A small sound classifier, trained from scratch: activation swiglu, 39062 training examples.
Rows from block 8 of a small sound classifier, named by matrix and row number. Rows with one number belong to one neuron. Each number is 200 + 30 x the weight over its row's rms, rounded and kept within 0 to 999. All counts start at 0.
After each neuron's rows are labels from the 100 clips, of 14976, where the neuron reaches its largest size: "loudest" is the band of the loudest frequency at the time of the peak. Only what is clearly more common there than usual is listed. The data: synthesized solo parts of chorales (CocoChorales).
# gate: MLP gate (model.blocks.8.mlp.gate.weight, 512x192), inputs 0-95
# fc1: MLP up (model.blocks.8.mlp.fc1.weight, 512x192), inputs 0-95
# fc2: MLP down (model.blocks.8.mlp.fc2.weight, 192x512, transposed), outputs 0-95

gate.80,200,200,200,200,233,227,199,200,200,200,199,200,200,200,204,227,200,207,150,200,201,200,218,201,200,200,199,201,202,200,137,199,266,249,200,201,200,203,200,200,200,200,203,201,200,201,200,200,202,205,192,361,200,200,162,212,197,208,200,200,200,200,200,195,174,90,184,199,200,131,199,201,219,200,191,214,180,199,187,201,200,201,200,193,200,241,199,200,259,200,201,197,196,200,201,239
fc1.80,198,200,200,200,205,199,200,426,200,200,200,198,285,201,200,199,200,200,200,200,200,200,284,200,197,199,200,200,198,200,200,189,200,211,200,200,200,194,200,200,201,201,174,199,208,201,203,200,195,201,200,200,198,193,193,215,212,191,204,200,200,197,194,198,199,200,200,202,200,200,230,199,200,200,196,201,195,200,200,182,203,201,200,200,200,201,200,221,200,200,200,49,200,200,201,201
fc2.80,200,216,204,206,201,200,200,196,200,200,200,219,200,200,200,200,200,200,198,200,199,206,195,200,200,200,201,201,202,200,200,199,200,203,237,199,200,200,201,203,201,200,200,200,251,200,200,200,214,200,199,200,200,202,200,198,201,200,227,200,200,229,200,199,199,200,200,200,200,200,200,214,200,201,200,199,236,157,200,200,224,200,200,204,200,200,208,200,200,200,201,201,200,200,200,200
loudest: 1000 to 2000 Hz

gate.90,200,201,200,201,201,200,205,300,198,201,200,230,199,197,201,201,201,200,0,200,200,200,201,201,201,194,205,199,199,197,200,200,200,206,249,202,199,153,200,200,199,201,187,204,201,199,200,200,189,200,200,201,201,200,196,199,197,201,193,200,162,203,201,200,200,201,200,252,197,321,198,298,200,200,201,200,203,199,200,201,197,201,200,200,200,200,200,200,201,200,200,200,200,200,201,163
fc1.90,200,200,205,201,200,200,201,200,202,200,200,200,200,160,168,201,201,200,200,198,202,198,329,205,201,200,200,198,199,200,200,200,169,203,200,201,200,197,199,200,189,207,199,199,263,199,190,200,199,199,205,180,207,242,203,200,196,199,199,200,199,177,207,203,224,271,207,200,200,200,179,200,197,200,284,211,199,191,200,200,200,290,200,368,212,200,200,200,200,189,199,234,201,199,327,200
fc2.90,198,200,226,200,200,205,201,197,200,197,200,200,200,200,200,181,200,228,160,201,201,200,200,204,200,200,206,201,198,200,202,197,175,198,207,200,202,203,264,200,200,180,200,200,200,200,200,200,200,215,237,200,201,214,200,131,199,200,200,199,199,200,206,200,200,87,200,200,191,205,208,198,200,202,201,200,200,200,244,200,200,201,200,200,41,200,200,202,223,200,200,202,208,200,210,200
loudest: 1000 to 2000 Hz

gate.103,200,200,203,200,200,205,200,201,195,163,200,200,197,199,200,202,170,206,203,204,198,199,200,204,200,169,219,183,222,200,200,201,199,200,203,200,200,206,184,196,196,200,167,195,190,199,201,410,200,195,33,198,198,200,200,198,201,198,195,213,200,200,168,204,212,201,172,201,195,204,198,209,200,201,200,200,198,196,198,200,202,196,209,200,198,203,201,195,200,189,205,204,203,200,209,200
fc1.103,202,201,200,228,195,200,201,200,200,199,200,200,200,201,201,216,200,200,197,200,200,200,202,207,184,195,200,97,217,235,200,203,201,200,197,201,200,189,200,200,199,196,219,196,201,206,199,199,199,216,198,196,207,207,202,202,199,195,225,205,203,196,200,199,205,203,201,200,201,195,214,176,202,200,194,202,186,197,201,200,200,194,203,200,206,206,199,203,200,211,204,198,199,200,220,200
fc2.103,200,199,200,200,200,200,200,200,200,200,202,200,200,201,200,163,201,200,200,200,200,200,199,199,201,200,200,198,200,200,200,200,200,199,200,200,200,200,200,200,201,200,200,200,200,200,200,200,200,200,200,200,199,200,200,199,200,200,200,200,200,200,200,200,201,200,200,200,200,200,198,203,201,200,200,201,200,200,201,200,200,200,200,200,200,200,200,200,200,200,200,200,201,198,200,200
loudest: 250 to 500 Hz

gate.292,220,200,200,200,200,199,198,200,200,200,200,200,200,204,199,200,204,217,272,200,151,200,199,197,200,201,200,207,200,198,198,200,200,200,201,196,200,199,308,223,199,200,194,199,200,490,201,193,201,200,107,202,200,198,193,203,200,199,199,200,198,200,161,199,190,184,178,202,199,208,257,200,201,200,200,203,200,200,200,200,199,212,200,200,200,199,200,263,200,199,200,199,200,200,202,201
fc1.292,200,92,200,200,136,103,200,200,227,200,200,200,209,200,203,200,198,180,200,198,201,200,200,196,199,211,199,198,198,201,200,200,199,201,200,202,200,200,200,202,200,201,207,200,261,200,206,197,199,195,201,201,212,200,200,200,194,204,200,187,197,174,200,200,200,199,200,199,200,200,197,201,198,201,178,200,200,201,202,159,200,203,202,200,201,200,202,199,200,203,200,177,200,200,204,186
fc2.292,199,201,200,200,200,204,200,200,201,200,200,200,201,200,200,200,199,200,200,78,201,200,200,201,200,200,198,200,200,199,199,200,200,219,200,200,200,200,200,148,199,194,200,200,200,200,119,200,200,200,203,200,200,200,190,199,200,199,201,196,200,201,200,200,200,200,200,200,215,200,200,199,194,200,200,198,181,200,99,200,200,200,200,200,200,200,200,200,200,200,199,200,201,200,200,200
loudest: 250 to 500 Hz

gate.459,191,200,198,200,200,190,193,350,201,203,200,201,206,206,207,205,197,206,198,202,198,201,199,202,217,199,202,197,224,199,200,200,200,202,202,200,200,201,200,194,200,200,200,192,273,414,203,197,223,190,200,201,201,200,199,208,204,199,230,234,199,199,201,199,200,129,198,200,200,204,203,199,201,199,239,202,198,202,201,206,195,197,166,197,186,195,219,200,199,202,200,200,202,196,194,200
fc1.459,272,200,200,200,200,198,197,0,200,193,200,215,60,197,197,197,200,200,200,200,171,200,199,193,199,197,202,201,200,177,209,212,200,210,202,199,202,182,200,191,174,197,200,200,199,200,200,200,282,199,199,198,194,200,208,199,208,222,200,200,199,231,201,204,200,201,200,198,200,219,200,202,201,201,211,200,149,201,209,205,202,196,200,201,197,200,254,200,201,184,203,293,215,194,186,214
fc2.459,198,200,200,203,200,202,182,200,199,203,200,202,200,199,200,199,202,199,200,205,200,200,200,199,196,200,200,199,211,200,200,200,202,196,199,193,199,200,199,200,205,201,201,200,198,164,201,197,201,200,198,198,201,203,200,181,199,200,203,200,201,200,193,199,200,185,200,198,173,198,198,200,212,200,200,198,183,194,200,198,202,200,200,199,195,201,200,198,201,200,198,200,199,200,200,199
loudest: 1000 to 2000 Hz

gate.76,200,200,202,233,200,200,201,199,200,200,37,200,200,229,200,219,206,200,200,200,198,199,194,201,199,200,200,199,201,201,200,202,240,200,200,200,200,200,199,200,200,290,214,201,200,199,197,200,105,200,201,193,201,172,219,185,199,200,45,200,243,202,200,211,200,200,207,197,406,194,200,200,258,200,197,196,200,200,272,199,204,211,240,200,199,214,200,199,200,200,200,200,203,178,163,200
fc1.76,200,200,199,200,345,200,201,196,200,178,199,200,194,200,219,202,228,254,200,206,202,200,194,202,196,200,280,201,200,200,200,200,201,210,200,200,201,200,199,199,200,199,200,198,200,199,200,168,200,220,200,200,195,200,199,204,205,200,200,200,199,204,200,200,109,201,200,197,200,200,201,236,220,218,198,200,199,201,197,200,200,199,201,174,200,204,183,200,201,199,200,200,200,200,164,200
fc2.76,200,201,200,199,200,200,200,218,199,177,201,200,233,199,0,209,193,200,200,201,198,200,202,200,200,199,200,201,200,201,200,201,200,202,261,205,200,201,200,198,200,184,200,200,200,330,192,200,193,191,200,200,200,200,199,200,200,201,108,202,200,200,321,200,200,200,200,201,197,200,254,200,194,116,200,201,200,200,202,200,201,200,199,200,200,198,200,200,200,201,316,200,200,200,198,200
loudest: 250 to 500 Hz

gate.310,206,201,204,202,199,29,143,200,200,199,201,201,198,200,198,202,200,204,201,202,188,199,200,198,200,199,192,200,200,199,198,200,200,200,212,199,200,199,202,199,199,199,199,200,200,436,201,199,199,200,188,197,179,195,196,203,201,204,200,200,193,201,199,200,200,200,192,204,199,240,226,206,200,200,186,203,202,199,199,198,200,199,200,199,199,198,200,200,202,198,201,200,200,203,202,204
fc1.310,226,200,201,200,199,199,203,200,200,200,200,200,199,200,203,209,201,200,199,200,201,200,200,197,119,204,170,200,200,186,199,165,206,200,200,197,200,199,200,200,208,200,196,199,200,200,434,179,198,200,200,200,200,199,197,261,190,200,199,199,200,205,200,200,200,200,200,214,200,200,200,201,200,190,169,231,203,199,197,179,200,201,202,200,201,202,200,200,201,200,199,158,193,195,205,202
fc2.310,200,200,200,195,200,287,200,200,201,199,200,200,200,179,200,200,198,200,201,0,207,200,200,201,200,200,200,200,132,198,199,200,200,204,200,199,200,201,200,197,201,200,200,200,201,200,159,200,255,200,200,200,202,199,164,237,208,200,200,183,200,201,200,202,200,200,200,201,200,200,196,198,200,195,200,200,132,136,64,205,199,200,199,200,200,200,201,200,200,200,200,200,200,203,199,199
loudest: 250 to 500 Hz

gate.369,265,176,187,200,200,200,200,200,200,230,200,200,200,200,200,200,201,200,245,200,198,235,171,200,202,200,199,198,200,202,199,200,234,199,195,199,201,200,200,218,200,200,198,200,270,201,200,200,238,200,200,167,198,200,200,200,184,200,0,199,195,199,200,200,197,199,200,66,201,200,200,225,200,201,200,200,203,135,200,200,158,202,194,200,201,262,200,200,200,229,200,200,200,200,200,206
fc1.369,202,200,198,200,200,200,200,200,199,199,200,200,200,196,198,202,201,190,200,195,200,200,204,200,200,200,200,200,202,200,200,200,200,203,200,200,200,200,200,200,184,386,200,200,429,200,198,200,228,70,246,200,197,200,200,200,200,207,200,214,200,200,249,200,201,193,200,200,200,193,154,200,200,191,213,208,195,200,201,200,200,252,187,211,233,200,210,200,200,204,200,202,200,213,203,200
fc2.369,200,200,150,201,200,200,197,199,200,151,196,201,206,201,242,211,209,180,199,178,200,201,200,208,192,202,199,199,191,200,200,207,200,200,157,218,199,200,202,202,283,334,200,201,193,199,205,200,200,200,200,200,203,200,200,200,178,203,313,200,202,201,200,228,200,200,229,149,200,197,200,200,202,201,200,199,201,247,200,200,200,200,200,200,200,203,200,199,200,200,200,199,200,199,198,202
loudest: 250 to 500 Hz

gate.53,201,200,204,200,200,199,200,200,200,200,200,200,200,200,199,195,201,202,200,307,200,200,259,198,200,206,197,197,199,205,200,200,202,198,200,198,204,196,200,200,177,96,200,200,195,283,200,200,201,268,34,200,203,237,200,200,200,244,198,200,200,201,135,191,200,200,200,200,200,201,199,199,200,195,200,202,194,200,200,200,200,199,145,187,200,238,200,199,199,197,204,197,152,200,178,202
fc1.53,193,200,203,200,180,200,200,200,200,200,173,200,200,200,190,200,200,200,152,200,200,236,200,199,200,200,200,200,200,200,200,198,297,200,200,200,200,158,200,200,200,199,211,200,200,201,200,200,202,201,199,201,200,200,199,200,201,153,199,200,200,204,199,96,200,200,200,390,200,200,203,200,201,199,199,200,200,200,187,200,203,200,200,154,200,200,200,200,203,169,201,200,132,200,198,200
fc2.53,200,198,198,193,200,201,202,200,200,200,201,201,198,201,200,199,200,294,202,348,200,200,200,200,201,200,152,200,200,200,200,200,108,200,201,196,200,200,200,200,357,196,200,199,200,200,181,200,200,200,200,200,200,200,204,200,200,200,200,196,199,200,200,209,201,200,200,200,200,202,200,200,201,204,200,200,201,249,247,200,200,200,200,240,205,201,201,200,200,200,200,200,274,200,200,201
loudest: 250 to 500 Hz

gate.351,81,200,199,200,200,200,200,200,200,200,200,200,464,200,206,191,199,200,199,231,205,201,229,199,200,200,200,224,223,219,200,168,200,200,200,202,264,200,200,200,200,200,199,200,200,247,203,200,201,200,200,201,197,201,199,200,200,199,195,200,199,120,184,200,200,143,147,200,200,201,211,207,200,199,202,200,201,200,200,198,199,213,186,194,200,201,200,286,196,215,201,201,197,199,198,199
fc1.351,199,214,198,199,200,201,200,523,200,207,192,200,200,201,203,200,200,200,200,199,429,201,200,202,200,237,200,213,221,200,200,200,200,200,200,200,189,200,198,203,200,200,200,200,236,200,199,200,201,198,200,208,207,198,200,200,226,202,208,200,200,200,200,145,200,199,200,220,199,200,199,170,199,197,223,200,198,207,201,199,200,199,200,200,200,198,200,200,208,202,200,200,200,204,206,200
fc2.351,201,200,200,200,200,200,200,200,200,200,196,200,200,200,200,200,200,200,200,200,200,199,200,201,200,223,200,200,200,198,200,200,200,201,200,201,200,200,200,200,200,200,200,200,200,200,200,200,200,200,200,201,201,194,200,200,200,200,200,202,200,200,200,200,200,200,200,200,200,200,200,200,200,200,200,200,202,201,200,200,200,200,200,200,200,200,200,200,200,198,200,200,200,200,200,200
loudest: 1000 to 2000 Hz