config.toml
train_examples = 39062
gain_aug_db = 6
arch = "convnext"
norm = "layernorm"
drop_path = 0.05
subsampling = 2
kernel_size = 7
residual_init = "zero_last"
learning_rate = 0.0019
max_steps = 19500
batch_size = 128
epochs = 63.9
lr_schedule = "linear"
warmup_steps = 970
Rows from block 9 of a small sound classifier, named by matrix and row number. Rows with one number belong to one neuron. Each number is 500 + 25 x the weight over its row's rms, rounded and kept within 0 to 999. All counts start at 0. Numbers have three digits each.
Before each neuron's rows are labels from the 100 clips, of 14976, where the neuron reaches its largest size: "top examples" is what is common among them. Only what is clearly more common there than usual is listed. The data: synthesized solo parts of chorales (CocoChorales). In brackets: how many of the 100.
# gate: MLP gate (model.blocks.9.mlp.gate.weight, 512x192), inputs 96-143
# fc1: MLP up (model.blocks.9.mlp.fc1.weight, 512x192), inputs 96-143
# fc2: MLP down (model.blocks.9.mlp.fc2.weight, 192x512, transposed), outputs 96-143

top examples: trombone (58)
gate.269:500498497500500500500500535499500510500500500500500500500501499500573469499502500500502497505584491466491500500502498500500490500500546500499499
fc1.269:501507503499510504188490500518500500483500500494500500559498525499498530500511500500455500499500515500500500501502502499499566500500500491500500
fc2.269:500499500500500500285500500504501501500500500500500500501456500511465500565515500500500430594500500500500500500500499500500500500500501500500500

top examples: cello (49); bassoon (42); note G#3 (39); note A#3 (39)
gate.126:548500500500500500500505497500500500500501500500501500500500500500501506466500499500500501500500500500500500502500646500501457498499499498429501
fc1.126:490499501498503500501499501511531500577501499544499501501509500501500495506616500500499501500512499500498500504508501500499541509524515501499500
fc2.126:500500501500504502500500500499501500501500498514500501500505500500501500501500475500499505493500499497500500497504568500500490500500500500500499

top examples: trumpet (100); note C#5 (51); note D#5 (32); note C5 (31)
gate.255:535325494500499489499504490499509500502501498567499500427540424571501494501498504500530523501500470501502499465504500500501448599500500500500499
fc1.255:501499493501500497500502500500445500500501500500507500500500497440734488498499390500500460501500469500497500500500500550503499493500500500502510
fc2.255:500500500500500500548500500500500500500500500500500493500486500500653501495500500500500502499500500500501500500500500500500500496500500500500500

top examples: viola (65); note G#4 (29)
gate.438:431498500497500527501474500500500490499499501499500502515482527500500501499500585500473500523500523499499501499501499500500511500499523485505499
fc1.438:500501498500500500499497500502494481500500504500500498500500500466500500466487500500500500500499500504512517500501500791500500500505501502499500
fc2.438:499500500509515498504498501442610500499498483536502499500499522536500597637500503501483499518501499492500512500500501474500500505496500494489500

top examples: bassoon (35); viola (31); note A#3 (29)
gate.494:501500500459500501500500500465499500499497500499500508504494501500500502489417526500497501501424500500500498433500495500500500495491481495500499
fc1.494:463500500499502535500499500500516500500499500497500500500500526500500501500500442500491500500500500500500500598526499500499501500499511495500500
fc2.494:500519501547501501500500507500500481504515500500500500501500500500500500499500477500551502500501500500500500437500536500517500500502500500500500

top examples: viola (100); note E4 (37); note F4 (35); note F#4 (34)
gate.407:502498476503499500500499500500500514502513500500500496477501497501500497500500501501502500500500498501502500494500500500500500501504500505500506
fc1.407:500500551500500500500500501499494501501497500499500500500502500484501500503499426500500500500500500502504418500499497456504500495500493505512500
fc2.407:501500286500500500500500500500500492501498486500500506398501500500500500500500471500500500621499519500500499500500501500500500501499500498480555

top examples: cello (100); note A#3 (38); note A3 (36)
gate.169:502500507432491492502470499499500520500509507500504501451500470499500502500499499500559496500687500500499501508497500500500500500501498502499500
fc1.169:500500500499413501500500500503500500501500500500498500500500500500499500500500500500500500500500500499502517502500499427459500502500453499499500
fc2.169:501500501503502497500468500492501501499492614502502500501500500505500525527501500501500500500500500529500498502498501500500500500500499499500542

top examples: cello (67); note C4 (43); note G#3 (33); note A#3 (32)
gate.76:503498501500500500501501506500500501500461496500497501500500468483500500426500499500500500501499500500501500501498575509499495499500499500500503
fc1.76:396501499493500493502503481500625500514501500556503501502501532500500501500568500500500509500500499500462500500505470500508501534500499499500496
fc2.76:485499500500498502500501500500500500500500498501500445500458500507509500530500501500499503500500493499528501500500504500499500500500500499500498

top examples: viola (100); note F#4 (63); note F4 (42); note E4 (40)
gate.200:519500500502500500501500499499499511501503499500500502454500500500500500500500500500501500618500499503502500499500501500500500500502500504501501
fc1.200:500496537500500500500500503499500501502498500500500503499503500500501500500499431500500500500498500501504426500500500402525501459498481508504500
fc2.200:501501307500502500500500498500500497501499445500502503492500500501499500501500499500502501540501500500500500458500538500500500500488500494499503

top examples: oboe (100); note B4 (42); note G#4 (36); note A#4 (33)
gate.334:500499500501416500500500500500504500477499500500500499501481498493499500539500439501500500501500501499500500502520500500582500498500438500500501
fc1.334:500499516500500501501492503500500500500501500500500667500499550500500500500500500500500500502500543500499500500499652500489500500497500500500500
fc2.334:500413499500504500500566498499500500500500501500500601500500500500486500523500500466500500503500500500499500500499389500500500500498562500500483

top examples: viola (92); note F4 (42)
gate.378:500503501499501500500502505486500500487503500499500500500428500501503497500472500500500499501498501498502437501499500639500500353499497497571501
fc1.378:489500500489499500507500501499499526500502500500498500495500541500500517496499499500500501506500500499500500499500440500500500500500499498503500
fc2.378:500500496501499500511500500499501500500500498500501500500500500500501500500500500500500501552500500503500499501500500500500502627500500433500500

top examples: bassoon (100); note G#3 (46); note A#3 (45); note C#4 (31)
gate.324:500500500497494500493499500503549500500500500500499501501500501508501500500499501500500500500500500460484329500500500487564500500473503485500500
fc1.324:500500498502491500500501501500500503500508493500500500422509367495500479503500500500549500498500360500490500503499500500501497500500500501500500
fc2.324:500501498500499473501500500454573500390496373500500500500500501500500500500500500473457500500500500494500493500500485499500500438499500500500500

top examples: oboe (100); note G#4 (58); note A#4 (35)
gate.4:500500473499325501500546500500500493477500500500500500503437500480497501500500496500500500505500503493500500500567500506500501500498400498500500
fc1.4:615512472500499498496500495500500502500499502498500369500501389500500500502500501500500499496500500503500500500509382500500478500500500501500500
fc2.4:500505584500500500497485500502500500500500496500500500500478500500516500500509499501500500478500495462503499505501657500495500500500458500500500

top examples: trumpet (100); note F5 (41); note G5 (28)
gate.189:533500500500500500500500500500520500532503499566499500494505495602500495439500674500527500503500483500500500495500500500500500503505499500499493
fc1.189:501530499501501502500500500500500500501500500500579500499500500499623487494500500500500364510500500500494500499489500500499500473500500493508500
fc2.189:500500500500500500528500505500500500500500500500500500500500500500663501500500500500500500500500500500500500500500500500500500500501500500500499

top examples: horn (67); cello (33)
gate.141:501498497502478480504500499601499503506503500513500498483505498494500499501500500500521499499499314500500500502502501501502498499499505516495496
fc1.141:500501496493502501500497500500500500499484501499498501502500498505500499518497500500496501517501500500472500500500500500502500505500519501496500
fc2.141:500500500500500500538501496495501499501503500501498502501500500501505501500499500500495523500501500500500501500500486499501500500500501493502519

top examples: trumpet (100); note F#5 (42); note C#5 (27); note G#5 (26)
gate.470:500499513500500500500500510467500500483500500499500501500495501339550500508476435500500280500499501500500503499500500501500500488482499500505501
fc1.470:497500500498500505500501500499502499499500500500494500560488500500500542502498500500487579502500506496551489501542500499500562500495495493500500
fc2.470:500500501503501500500500512499500501500500500500500501529500500678500500501500502501517433546500500503359500500504500500506500500500500500500499

top examples: viola (86); note E4 (51); note F4 (29); note D#4 (29)
gate.380:501500500501500500500499499500500502502500500501500500500500500500500500499500500500500500536500500500502500500500490495500500500500500508500499
fc1.380:510500512500500499500503521489499500501498500487497501500500500500515500500475492500500500500499500502512500500503500494500501440500486508529500
fc2.380:500503498500556500508500501499500500501500497500500507500500510499500501501500499500521500654502501500500499500500557500500501500498500496500501

top examples: trombone (58); note E4 (27)
gate.363:500500500500502499500500500500500500499500500499500503530500503500500500499765500500500500501500508500500500500545500501500501500500533500501563
fc1.363:500500500499499478500500500543502500550626500505500500500534494500500501499501501500589500501500340500501500500467500500498501509500500490500498
fc2.363:500510504506500502512500502500499501529501528506500500623545501499500500500501501500511498502499500503500500502464504501501503500502500502502452

top examples: oboe (99); note C#5 (32); note B4 (30); note A#4 (30)
gate.65:508499498511499504500500500500500500501499499501501500500571497500513500500501627500501500500500479500499500501504500499498495501499502500494486
fc1.65:501500500500499502501459500500501500500500494500500500496500371500501500466500558500500498503490500499498485500503499500500500492489500470503500
fc2.65:500500497497500500500505500500517500505500500500500501500502501500827497500500500513500500500504500500500500500492500500499500500507500500501501

top examples: cello (94); note D#4 (33); note D4 (29); note E4 (27)
gate.236:500500500504501469495470496501500500500506500500501502500541500499500500499502500500556500501478499553500498500500490576500501503500501496499497
fc1.236:499436500501501500499534501501501500500506500501474500500564500499501499497553499500501500498500499407500499502500542500499497500500503497500500
fc2.236:500500500502500499318499500500500500500499501500500500500499500500500505500500500500500500500500500505500500500500500500455503500500500500500500

top examples: oboe (92); note C5 (40); note B4 (36); note A#4 (28)
gate.100:499500509498634500503398500500505497500500500498523501502494509500510532500500503500453500501499513500500500570450500500465526499499514500493499
fc1.100:501500500497518497500391500499500500511499495499669510501500500460514500500499500500500435501500500500519500500500500500434500498500514499500499
fc2.100:499500500500500500500500500541500500500500500500492518520492500500502500500533500500500495497509499500500511501531500500499500605500500513500500

top examples: trumpet (55)
gate.410:500500500500503503500515499500500501500496499501495577500500500500499632500500499500460502509519500500500507501500500500500500500500500528500499
fc1.410:467499500500500501505500500572525498500500499500500500504500510492498500499538526501500506500500500499500500500500500503496572500500564500498488
fc2.410:484500501496485533500501500506498500500500500500500495500500496499500465498499500494415494495494486497497500502501489500500495500501500470549484

top examples: violin (100); note D#5 (49); note F#5 (45); note E5 (36)
gate.193:460498506483499500500500499499500500501497532537500500500500500501500515500500491500500518498438414486500500522501500481508503501486490500503500
fc1.193:500500500500503500495499499500499500500500592500500500504500500500501497500500500500500500413500483500500500583500500500500500500500500496500499
fc2.193:500500389499500500500497500500500500500500448500501500500500500507500503509500500500500500554501545503500628452500502500499502499498500500500500

top examples: cello (47); note A#3 (33); note C4 (28); note B3 (26)
gate.195:500500498512499499500501500500500500500498500497500499500500502500500498500571499500501495501502499498501500499499495500502498500500675533475500
fc1.195:508499498500498496500500500493503500535516499562501499262490487500505499496483499500504500500500499501488500500473504501499471496500500478505501
fc2.195:501500504486499499524591501500497501500502500503501500500501499499515500481500500507496496499496479500500500502497512502500433501501509515549321

top examples: violin (100); note A4 (37); note B4 (29)
gate.3:499500501498500500500496500500500500500500488500487505500500500500500500499499485500500500506537500500496578499500496233500504503482503499500513
fc1.3:465500507499500499508500493500500500500500500494500500500500501500498501500500500500499500516500500499499500500505500500496502500493501409500506
fc2.3:499499500500503501500500502500498500500500551502508500500500500499500500500536658507501500492500500502500500499500501500501500477565557584500500

top examples: trumpet (100); note D#5 (43); note F5 (35); note F#5 (25)
gate.316:494499500500500501500501500500518500500500499500467501500500500503368500500500498500500650512501500499500385513501500446500502501502500496499500
fc1.316:500500500492500500500500500500501500498500500476500500534500507500500518499500500500366500514500513499500500500501500500437502501499500492500520
fc2.316:499499500500500502500506502521504542500500500499508501500499501500502500500504501501486500500500500501506502536412500500500500500526500504556499

top examples: trumpet (57); note G5 (41)
gate.444:510500499501500492500500500499500500514501500551500490471501496504499463498500491500500500500499446500500500499499500499500386487501509500501536
fc1.444:498500494502497498499500500533501500500501500499500499499501483494500497497508501500502500500503499500500499501499500502498500510500496500501500
fc2.444:500500501500500500500500500500500500500500500500500500500500500500456500500500500500500500500500494494500500500500500500500500500500500500500500

top examples: violin (80); note A4 (37); note F#4 (28); note B4 (28)
gate.53:500500505497500501502493500498503500500500496500499505500500501501502500499496500500500594520467500498502442500500500223429500500495505491498501
fc1.53:498501501499500500500500501500500500500500500499500501533494513500500501500500500500401500501500515500500500500502496500500502501500501498500544
fc2.53:500500500499500556499500516521435500500565504427500501500499499492500500462501500500501503500505500505500500500499504512500497494611500557500498

top examples: trumpet (48)
gate.466:537501500505502499500567500448499480395413501491477523500499500500500500502496477500500500500499500501500499501500500504500455499500500500500501
fc1.466:495501499500498507499500499500502500501501500501499500499500398507500500536500500500500502500506499495500500500522500496500501501500500500499499
fc2.466:499500500500501450500500501451500500500499500500494500500495500501509500500500500501500500501500501502500500499501499499500500500500498507499498

top examples: horn (99); note A#4 (43)
gate.275:500490497500495487500546500513500500642501500500500500500616500499500500499550500500504490500585500494500500500500500553499466503514502487503500
fc1.275:499500500500500499498500500502500500500501501500500501499504501493500499500530500500503500500263500540500500503500500500487500506468500500498500
fc2.275:500500497500500500380500499500500500500500500500500500500500500500500500500500500500500500500501500500500500500500500500500500500500500500500500

top examples: trombone (98); note E4 (57); note D4 (36); note D#4 (29)
gate.253:500499499500533498500570500516517500501500499500500500500500500502502499514500499500501536500703500499500473540500500500500414500500501496500500
fc1.253:500499499500500499655502500500500501504501500606500499456501492500500497500500499500505499500512495500500500501500539500501498500500499500499502
fc2.253:500501500500500500709500503500500500500500501500500500500509500500500500486500500500498573452500500517499500498506500499500500499500499501502500

top examples: horn (44)
gate.371:507497499505501499500501500500500507500497499472500500516510500500499500500500501500501500500480497500502500499504483500500499500493496495490500
fc1.371:500500501500500500498500500500503539500483500512500499373498500501505500500500532500480500500500500500500498500500500500502500474500506502500501
fc2.371:495500498499498508501569504499500500500477499499500499500513500491549491500500500500500504485500499500500500500500500500510433500509498500535496